Weights of a small multi-label image tagger.
Training: muon at rate 0.031, 8900 steps, batches of 256.
Rows from block 7, named by matrix and row number. Each number is 200 + 30 x the weight over its row's rms, rounded and kept within 0 to 999. All counts start at 0. After the name is the row's rms in percent of the matrix's.
# convs0: expand pointwise conv (model.blocks.7.convs.0.weight, 360x120x1x1), inputs 0-119
convs0.344,087,203,209,187,218,195,226,244,200,239,145,235,151,182,198,173,214,206,187,194,190,124,199,164,217,173,179,195,227,203,197,190,217,183,166,224,137,209,172,168,227,207,204,174,167,176,209,223,223,247,202,226,213,224,229,253,191,132,234,198,201,204,204,140,220,201,193,196,183,218,212,220,258,210,195,140,208,197,198,173,211,157,216,191,201,169,200,213,146,208,183,195,152,159,236,249,210,209,194,121,211,182,264,175,154,204,185,206,148,177,242,176,253,196,192,148,162,152,159,173,235
convs0.345,100,191,171,234,201,157,216,198,188,226,215,176,152,161,192,246,123,202,178,220,178,188,235,249,172,165,214,223,249,180,202,237,216,113,175,219,152,208,272,173,187,195,210,200,251,189,195,261,203,179,211,186,172,207,224,256,238,166,208,202,207,167,192,174,186,221,221,215,233,268,223,211,156,162,216,213,218,144,238,229,206,217,188,208,177,177,237,222,171,208,223,240,182,233,177,214,203,232,177,178,230,199,225,221,218,206,201,183,183,144,146,192,221,196,260,235,188,165,187,206,231
convs0.346,080,201,162,159,210,235,193,195,193,205,185,268,175,178,148,146,207,191,199,247,203,188,257,234,197,136,145,188,236,218,221,242,182,204,175,156,163,186,257,201,241,211,171,221,186,194,197,199,159,211,212,199,191,216,139,168,200,221,197,155,217,213,220,207,207,195,187,249,177,186,172,180,183,202,182,265,218,182,173,195,171,204,219,228,214,181,206,150,165,230,251,185,244,182,182,171,183,114,192,195,165,165,195,202,259,232,188,170,216,224,207,201,200,164,182,203,156,182,288,204,207
convs0.347,095,196,212,226,221,153,191,201,241,246,222,222,205,217,278,170,208,176,208,161,156,222,155,219,219,133,232,204,164,241,205,211,229,218,168,208,201,154,243,198,246,168,226,246,225,196,219,172,144,159,209,214,169,237,194,209,175,219,219,149,179,198,182,162,201,158,182,212,190,156,187,230,195,210,150,166,136,236,263,167,183,179,177,194,168,189,163,202,204,190,170,203,209,238,194,165,163,189,202,194,197,185,157,152,191,163,207,191,162,159,184,218,196,201,241,212,118,188,173,182,220
convs0.348,081,197,168,192,205,178,201,186,208,252,182,215,178,212,252,171,205,213,225,230,205,224,188,221,236,231,238,213,252,238,214,175,173,198,216,248,243,189,146,254,141,199,216,183,216,177,192,223,219,202,215,197,181,157,191,138,223,194,163,166,237,189,327,204,174,224,184,202,226,181,210,185,196,217,175,239,167,211,167,208,166,241,216,188,231,134,199,181,178,209,203,230,161,218,203,226,249,201,211,159,200,226,194,185,176,197,204,141,148,212,250,149,237,204,189,149,213,199,234,206,194
convs0.349,124,229,181,200,225,189,219,209,253,181,225,174,209,145,198,179,209,157,147,237,240,180,184,248,162,178,218,206,140,163,205,214,211,213,218,204,217,172,184,216,225,184,241,240,193,172,184,193,195,217,197,227,251,187,176,187,174,187,168,252,135,163,136,230,238,167,226,191,217,170,146,178,174,185,225,227,227,211,164,194,216,156,141,198,182,227,205,168,173,231,213,183,262,182,201,209,241,217,153,210,164,182,175,205,173,239,242,251,157,202,177,191,195,171,210,152,227,200,211,254,256
convs0.350,088,193,214,188,210,174,200,203,259,155,197,191,253,273,229,182,231,157,207,235,231,204,213,140,163,171,105,204,203,193,204,179,217,191,158,169,222,222,208,174,216,219,168,211,157,206,170,177,267,222,139,214,212,232,178,204,181,191,190,223,218,240,161,219,179,152,188,203,185,175,219,234,227,190,198,263,197,164,239,220,207,200,223,188,226,172,180,198,219,227,238,215,155,164,236,149,240,229,188,193,200,173,178,204,207,216,193,177,228,129,202,223,195,232,242,151,203,209,259,202,213
convs0.351,075,217,195,188,167,207,220,122,187,193,138,264,196,167,182,199,202,187,228,184,188,225,221,207,224,215,171,234,231,186,245,181,234,216,231,169,222,235,258,203,184,152,229,153,250,214,151,196,255,177,139,231,146,200,195,224,255,167,255,195,196,227,202,220,230,237,229,197,225,215,196,216,254,186,204,216,195,171,200,212,233,177,231,228,201,240,233,201,205,242,199,216,181,214,204,204,162,195,173,182,166,200,170,224,229,138,247,227,206,248,165,201,180,155,165,143,217,230,184,218,217
convs0.352,103,280,249,194,209,223,253,168,218,148,271,187,210,208,199,179,211,184,181,255,193,141,195,205,182,152,113,230,146,191,206,206,218,185,203,225,199,196,174,163,150,225,180,194,213,193,221,256,192,204,180,190,219,194,231,178,169,171,166,191,140,173,239,258,222,210,202,171,174,225,146,190,207,195,194,191,175,227,195,196,162,156,204,178,194,179,200,241,247,194,199,209,231,133,164,250,139,199,210,199,195,182,222,234,190,229,227,209,206,170,201,217,230,216,217,205,185,162,189,201,245
convs0.353,095,158,234,185,187,252,174,239,142,206,183,175,182,239,152,209,229,225,209,149,243,277,212,234,213,212,187,200,138,174,199,200,149,175,199,119,215,254,173,249,214,177,199,180,186,215,210,227,197,163,161,191,187,229,174,197,217,187,170,150,251,211,248,175,176,187,177,251,185,206,190,197,228,177,204,209,171,134,160,208,235,186,199,226,173,196,262,160,182,227,206,170,234,199,235,206,216,164,197,238,185,182,254,216,153,202,203,236,208,200,155,220,209,198,190,188,206,227,234,197,182
convs0.354,095,197,188,161,199,198,220,144,214,216,206,198,213,200,283,179,239,208,180,195,147,195,214,219,212,200,169,231,236,171,154,217,238,207,181,208,154,175,162,259,200,213,116,190,222,239,199,215,212,136,156,191,182,193,171,197,210,167,170,239,215,174,119,217,161,129,164,252,181,207,218,151,196,214,197,184,214,207,212,245,161,236,179,277,181,213,185,190,201,196,187,176,166,217,239,186,191,197,221,227,208,207,183,172,226,230,164,231,132,199,180,163,188,189,216,191,190,211,197,211,223
convs0.355,106,197,226,185,249,218,159,205,190,254,218,208,226,142,227,181,238,155,175,209,186,173,210,134,251,210,197,198,197,195,168,159,141,207,145,213,146,193,188,166,210,220,240,213,195,269,211,181,184,205,205,184,232,198,162,191,190,182,160,216,199,180,135,167,197,220,155,206,226,173,219,237,203,222,198,196,194,195,183,230,242,187,177,198,257,230,190,212,167,212,226,128,197,199,213,235,192,221,199,191,170,239,150,205,203,173,226,192,240,265,182,224,231,189,159,166,118,225,185,229,220