python train.py --model="multi-label image tagger" --dataset="regions of photos with short descriptions (Visual Genome)" --train_examples=203450 --image_size=64 --crop_scale_min=0.5 --horizontal_flip=true --translate=0.06 --arch="mobilenet_v2" --norm="batchnorm" --hidden_act="relu" --drop_path=0.1 --depths=[2, 3, 4, 2] --kernel_size=5 --stem="single" --expansion=3 --widths=[40, 64, 120, 208] --num_labels=300 --mixing="mixup" --init="torch_default" --residual_init="none" --optimizer="muon" --muon_scale="original" --learning_rate=0.031 --momentum=0.95 --nesterov=true --orthogonalizer="newton_schulz_5" --adamw_lr_other_params=0.00093 --max_grad_norm=1.0 --cautious_weight_decay=true --max_steps=8900 --batch_size=256 --epochs=11.2 --lr_schedule="cosine" --final_lr_fraction=0 --warmup_steps=440 --weight_decay=0.01 --adamw_weight_decay_other_params=0.01
Rows from block 5 of a small multi-label image tagger, named by matrix and row number. Rows with one number belong to one channel. Each number is 500 + 50 x the weight over its row's rms, rounded and kept within 0 to 999. All counts start at 0. Numbers have three digits each. After the name is the row's rms in percent of the matrix's.
Before each channel's rows are labels from the 100 images, of 14848, where the channel reaches its highest value: "patch colour" is the nearest of a few named colours to the mean colour under the peak. Only what is clearly more common there than usual is listed. The data: regions of photos with short descriptions (Visual Genome).
# convs0: expand pointwise conv (model.blocks.5.convs.0.weight, 192x64x1x1), inputs 0-63
# convs1: depthwise 5x5 conv, stride 2 (model.blocks.5.convs.1.weight, 192x1x5x5, trained with AdamW), a 5x5 kernel
# convs2: project pointwise conv (model.blocks.5.convs.2.weight, 120x192x1x1, transposed), outputs 0-119

patch colour: black
convs0.152 082:439464508472510491473471525499533470558523547546476466423437520509409533461527393554562480570505520621519391582451442482540474466517512477536502490454444477430386455442555478475456533565509412
convs1.152 110:527533466523464477451505454475435521410440490458410388449483463435438474512
convs2.152 097:370577547558536515460513436533447501455536482407507414511449481536489464499509466553558561503543561576468481523571494530568515430500487444584491528501448426459430427412474548411399519550466510590530548526521445509489455565480454569533463564541509544498466493440557516660560518557401494560414522455464540487576434503487470477490512472521502541429507484545537499

patch colour: black
convs0.20 107:481495496548490457570511479459519537382545495473469436455388589425473470507483584494536420503469537479501502470502534539524445481477577537454510497484457563615470427536570373515483550496573448
convs1.20 114:532479444492475453471441442505520435399393485465429456438450488479429483509
convs2.20 106:541410464463537552506596593490412437511531477549483525594479450509460500456581464540540484417581621539509494496524603528538444529469541417499536469438513446457455441515477531567414510413420561520480563499517454492471415490448572531572494429483514558488519542435543571537548499545536575387512487582495509529558458527444463494480477396472485525442476443498526527

patch colour: blue
convs0.133 091:458551487512514504522467547552531413504486521507530507429566583524663406523487569505488392419450452497534447439549479521495442486525467483530514501421414512416513433528469456540508551450471442
convs1.133 102:444495542435457422533463436467460562561521539546507555586548567530478570469
convs2.133 083:489503480527661479527585559544500484494487495563399451531509481451567506486563567537511599554438505505507510465500458534478522468511474508506513521503555500470495542597542566475494459458417539503453573486548492575468574468513558517468425568469485507371431424491509505471422482449403435567479456516539558500566574516522500523583398610521487534390524478538552558

patch colour: pink; white
convs0.156 112:483493436522503558554436557525464452507562553491434634489494454425451472496508506550468492593540519501468564555584498554561469562398516472502475487543447451447437467534500579434426586527551533
convs1.156 089:510497500527444487521516478482493550555604503528498603612532469517617496474
convs2.156 103:593515540442463463479509481451430509511481482469473535577428502440485462539493399491483454481423481427503539523499471537517458478535510418477478486543478470559566406398379540564479428403629537457564543507491412589494428544533554522553604482517486522534525466362521506456440496533487471482525571478526483603512459561563494445524505506405482481472516424473512511

patch colour: blue; purple
convs0.160 121:366436442525479526511513574429409467421541533541492561487416519456483480540577499592574516511472471524542508537589509560495477528501447433516465500416427428476424483513537499493555562429469499
convs1.160 104:451494530527491530545530539557502508603601517445473568609570527538495536499
convs2.160 113:511475557539525419528470506567543516433441570430451536558547467418516476462439519519475338494532486457560469501597408465571504459539447514499543454463471478471462536460484470535438568458512509471481531467446551563457530460414538529495449497599556534437553497485381482506476644418528503502491440472472483503547418579551509546589445544468451533474498461588484469

patch colour: black
convs0.43 078:509537455506463491518521464447516477483498510402473555450416535574496590533545565516553593526442460529452540470537426548589504454533575520436483500457417505543457453541510431505537563452391403
convs1.43 094:404441465443470437443497413446443481501502469426435439496478525485444502566
convs2.43 094:452511527466499558462469462542535496494529555518529531589428521512523527524430535446470416404508497530491489491412504408509507544501489495545525429433430478460507569517424540539487413522510514511552513513492423429523533531464533526544432510548519390462426551516515624422527505471445513499510529446569462491536417540426573572501522562578558522413512592430373606

patch colour: white
convs0.155 095:499447556527471471471564568480536473412429410540471498453445517466512505498494575689536532501394482593468441543493537441452521441435515470532449501476517502547472495510523514504455482413545551
convs1.155 098:456530450468450560510520453475581575540434478542593563458436503522519560442
convs2.155 096:478552422498538493583369515552446535491504598477464464513496511536465430484557506508466486566539550509498579477471519419538535387408514464462562445555447481459426476567476383460464508502481488507466424559490532442515525497491471356462537569528516446546454510495571458496503467493585504510507477454560538500462438566490417506555492495529561477579520508612370547

patch colour: black
convs0.23 088:550546586528396459473439491510485431450464465518430530448462513486538468527506590520481510502474528562503543504521495421453457505336460444500572428517567517554554433450505596502433452491491556
convs1.23 104:462444568557536487508568501504464469553613572478507458511527458444415427485
convs2.23 099:490596565515498546534525565493504556565436482502498493414481508444570360521480442477519425476545492541499501496527528487547580530480560427489465479518403514498397522497518491535411536546441521526492525465554481464564584517565485503519479437588482440524568502513496487480554467585585435582477403414557483459522387563555508530565467530484486410591564402499492511

patch colour: pink
convs0.46 131:441510463426591547574552509530470615461516546521556425430501481496484482514491488456543448474478515492473496623448642507490530457562460479439495460501561452522463532631469559531497550505527532
convs1.46 100:449559491478524485504541557547502487538620586488499560589584538484494538552
convs2.46 116:397499469521478402464543460441535471448487561609483542513552526502504634519466449379529432572547510470517479589512510490431442496434518488525554458465462432535522483431511506532544578537536606498505561460612484494481499578487448487409549453456449459497510510444433549572507538537503527512449491510428483506476438488480464578567418483516539414485491562527622526

patch colour: black
convs0.52 087:511435534441487527508448429512408512457489481519565520542527446554423438465520600505466517427519486524576400486558460470566482518508374480420520393546476570401545448469466509502474462526482497
convs1.52 102:554486579557574531493488584604443463559518515440518461498442496514432461464
convs2.52 095:482528486544482527425505527504474400456508434545489524527318493564570393557448449478481434509524504442549453444423512468473448562454570530544461497531551532506478431541432423545499573558527555460449474508470484530564503438553461477498474508496479561574584489594519556339517472452512466433502474529556531527515466488432569491436516504534455428540521478450415508