python train.py --arch="mobilenet_v2" --num_labels=300 --nesterov=true
Rows from block 5 of a small multi-label image tagger, named by matrix and row number. Rows with one number belong to one channel. Each number is 128 + 32 x the weight over its row's rms, rounded and kept within 0 to 255. All counts start at 0. Numbers have three digits each. After the name is the row's rms in percent of the matrix's.
After each channel's rows are labels from the 100 images, of 14848, where the channel reaches its highest value: "top examples" is what is common among them. Only what is clearly more common there than usual is listed. The data: regions of photos with short descriptions (Visual Genome).
# convs0: expand pointwise conv (model.blocks.5.convs.0.weight, 192x64x1x1), inputs 0-63
# convs1: depthwise 5x5 conv, stride 2 (model.blocks.5.convs.1.weight, 192x1x5x5, trained with AdamW), a 5x5 kernel
# convs2: project pointwise conv (model.blocks.5.convs.2.weight, 120x192x1x1, transposed), outputs 0-119

convs0.27 135:099168131127177131139184088090116126132102183139153093117163131150155149091122131150120168135081177173102107169177145140132088107099156186146145160066098147107091118126159034155115129171109157
convs1.27 095:130080095121102122105161132139152175160175146128175149192167154171171133153
convs2.27 116:186119117096140165121126146123121150131129135120157171135136090080154075110112141088127127181189117149138217130124150109135110162116126173203105153151097161126098152122105140138190138109089090113156093111126115114073175103183125126073115136135150133099115154083118119089140160121051133109101164170156083207196099074147151165149082161158186096154156094118101112
top examples: text has "sign"

convs0.101 113:116152129083178081136094121123111118140095093099079153204151145128094142149094169148099083158091150122091076150104190159173103121106134179168067101135166102155161132126120065091127125159143143
convs1.101 108:125092144094155141109144150150109127201197132132151151187166095149133174141
convs2.101 097:192114159176155171133122164175139116112135084107185141127157145132134164174141107130148115120136186125159159124056171157130087142123138197099097098113118121148147116167108192083077124179175174091095122093080184081128149119114187141082094133152142126164152152127121104190152197135100153172123169127165142101069139164108113129120160143079165164085118104145108159
top examples: text has "yellow"

convs0.79 109:157187110180150110175147094115091155142142166151120136118131120086159071133095184151114120122076120087162130120083167115050061085139119123124103111091157132137073187128136139165089147172115145
convs1.79 080:140148182154149139171191200143164133173161148135095153094118106123092138134
convs2.79 099:062049129149102084114160084145142141094123129124144170140112140051170206146140113049138101114091139112112186089080146128104135132162140126161148091179162145138087125157167122119086130148136084156097112097152194151097163147146132219180145094121148133136112124109161151159110108130071093147089176188104122151122144154114130174144114093164101162132170128155136156
top examples: text has "man"

convs0.93 084:158189081157097163166122088137152179154113087129153105082169159105138080185128086169162122143103095121128117132090174179115111139151101114119106105122167147128114070155164110173160162198093140
convs1.93 095:085152159144124100153147140149068103171178166129103077099143110087091097098
convs2.93 099:190074077072152071083123109141098127157080166123118148154100133089070104155126217142149152128177097084129065125128103071137089165078148138107152083159145088146112083153167041081072068124108160155144139115133155105119148120146166116145141145118113134112128095148148090141136143152183119104118144180119112130117087110146130172079110160113146168084138117078112141
top examples: text has "man"; text has "wearing"; text has "shirt"

convs0.172 123:115115119141150079070126149117111128127124160124110189147137219129127115109115120103155107095143169139101069146154138142071192157153097116165079122074091087081137086066101160165088139119137109
convs1.172 101:131115148124114137156151156158118127191186167150129178204149135151135175156
convs2.172 128:089122088155221159154115155126147124195137145108177176169105137082114128087081144112104093112141115152169126142117115159114079161114146056157163157031120080129109138173147184137125107130133173140125114181128160082128123156154124087147131117108145080117121157119064103143134112132130180088105125126157119152177135114052094193115100073170142150092123152121162156
top examples: text has "blue"

convs0.67 080:169106174150117161162173106129090118124134106139126166141116156079153085113127150165056128106096132111109083114106142125092107135118134144112130089192210179097072107076166163145126124189078139
convs1.67 106:106141072086105095117146088101162123159126070111183173148121127128161171165
convs2.67 099:105138147175160114206152102119088138155142090125125092095060173109171127107178047133198146138163116126097088112134156129126146068107116125162100101159139141089079153179139136123106114126154096104174069164097117160136165084151120089179133103110133156128215146140144155164102130088170108180100181175181147089155144159121117149130130131073096143127161129170113129
top examples: text has "man"

convs0.147 132:077142102138143083154135135083173183108174115181135116136133153167129128194103117150098109068130177109114067172125139157111171190168105182088177140111147140091171095128138122153129159128091108
convs1.147 093:142131140150113122119186141149116165151181190123179169194168130134159145149
convs2.147 120:136171128103162137130111171134139148125166096086089142194112084120135155181088075079097132067111103166072089081140104070129064157124131099117160079120185096152126091154192106122147121127150157115103150135147074152147065126138103069116159121160110087114147156110151131179156145104068121131078152079129096174122146151125115117042179087145147136123153137138163110
top examples: text has "zebra"

convs0.86 119:156166124145124158187084091101060151120126107118158179090147137106106135113089117142139101102101111106143131109052113138110105100125113104136113167094185127110120074158113145141117170167068229
convs1.86 104:159151170146120124109197166126155172147193152152174123172172130140122115155
convs2.86 105:176148140138111126130099096154123119127105129058129157125111130180096136119145179115108144129082092128121100162129117118118113113168098133125180066138111164163132063161160091093106108133128148169116119114089145160095100067158167169158094069085152043103116172108110085112130104118109065051126163137123162108133052141060180140155068144140154165092174130164117124
top examples: text has "man"

convs0.7 101:134182089106094114161109094143113096130169182140063102148088137141098136120212059157118102147056070147139143143106135101143164126097161135173104116115109135099093189161159113140119157169130129
convs1.7 109:123152118151156113175179141172141191183136148133153138177120084077122103147
convs2.7 097:073017185125065109109062126197103078177108165107111127147123175107100106069101104136102162163146149102145155086161137140059147143101139095169071183150076131163129096122090157131104125159183104059149140110114159142109131138134144080173159148138123126125113156108145085155124159107102106127158101096141154123158174184134136149108106126147083107127131144159105158
top examples: text has "white"

convs0.38 103:177191159168115218150130064127116163130134105151112149130171130130095132206123149158098098135117068125099168118130145167145101154110153160100111112105198141098150092170153141175120112160119154
convs1.38 089:108112134155142114117152172153148095194188150111147179195151125153111113161
convs2.38 102:131103169127144124109174099155127162107067160095074139128122104122092107131139179147073138168091079144113087093155163150159111216125138058126151122113104100102105113149183087175124139124140210133104113124148118138096079108064128190163157055094105082110164151133116073152152141122091178106149110113153112083124122105128139065086126089157086101177129133115149147
top examples: text has "man"; text has "shirt"

convs0.73 110:131141136131127139188156116059125140127176060164156125159110163148139122113095117141077088102148208131101077128105125133154174187111172148127170150115111139122108091150159094085197185104133127
convs1.73 101:102080114148096126176122136171136147203182141147133159180158098137169130128
convs2.73 104:149236058133132089129106148157174122164216134095175092168115089155148159137121153106150156139132127143098129087073130118155101125141184134139100159107101113189157091070133180163146112113132135144108134123118157165137077108176139088108122117144162119121127083099167077124131114124150104152124114055148182180103156163125130150086130057099118145132097187080130128
top examples: text has "sign"

convs0.12 119:159114182149155188170169072121119123077165091139150116094155136105145105167062136151131080144090099106076113161126135119146099072159114175149142084128186117100086144196131155144128139173124150
convs1.12 104:099107117133092115148156126141076135168169182098085125197182116109129162145
convs2.12 101:094135162176114108154118090102143129112123135138160121136063125166090129114155172088154135137113096072117054107115171091051130195107142151154175164128095178132094119084172090147133110160041177135135077115108138115139125155143105145099202096097108113112123187110098134122111123068192111155118150141110193080140100149116177176113122108127156170120144095129151168
top examples: text has "man"; text has "wearing"; text has "shirt"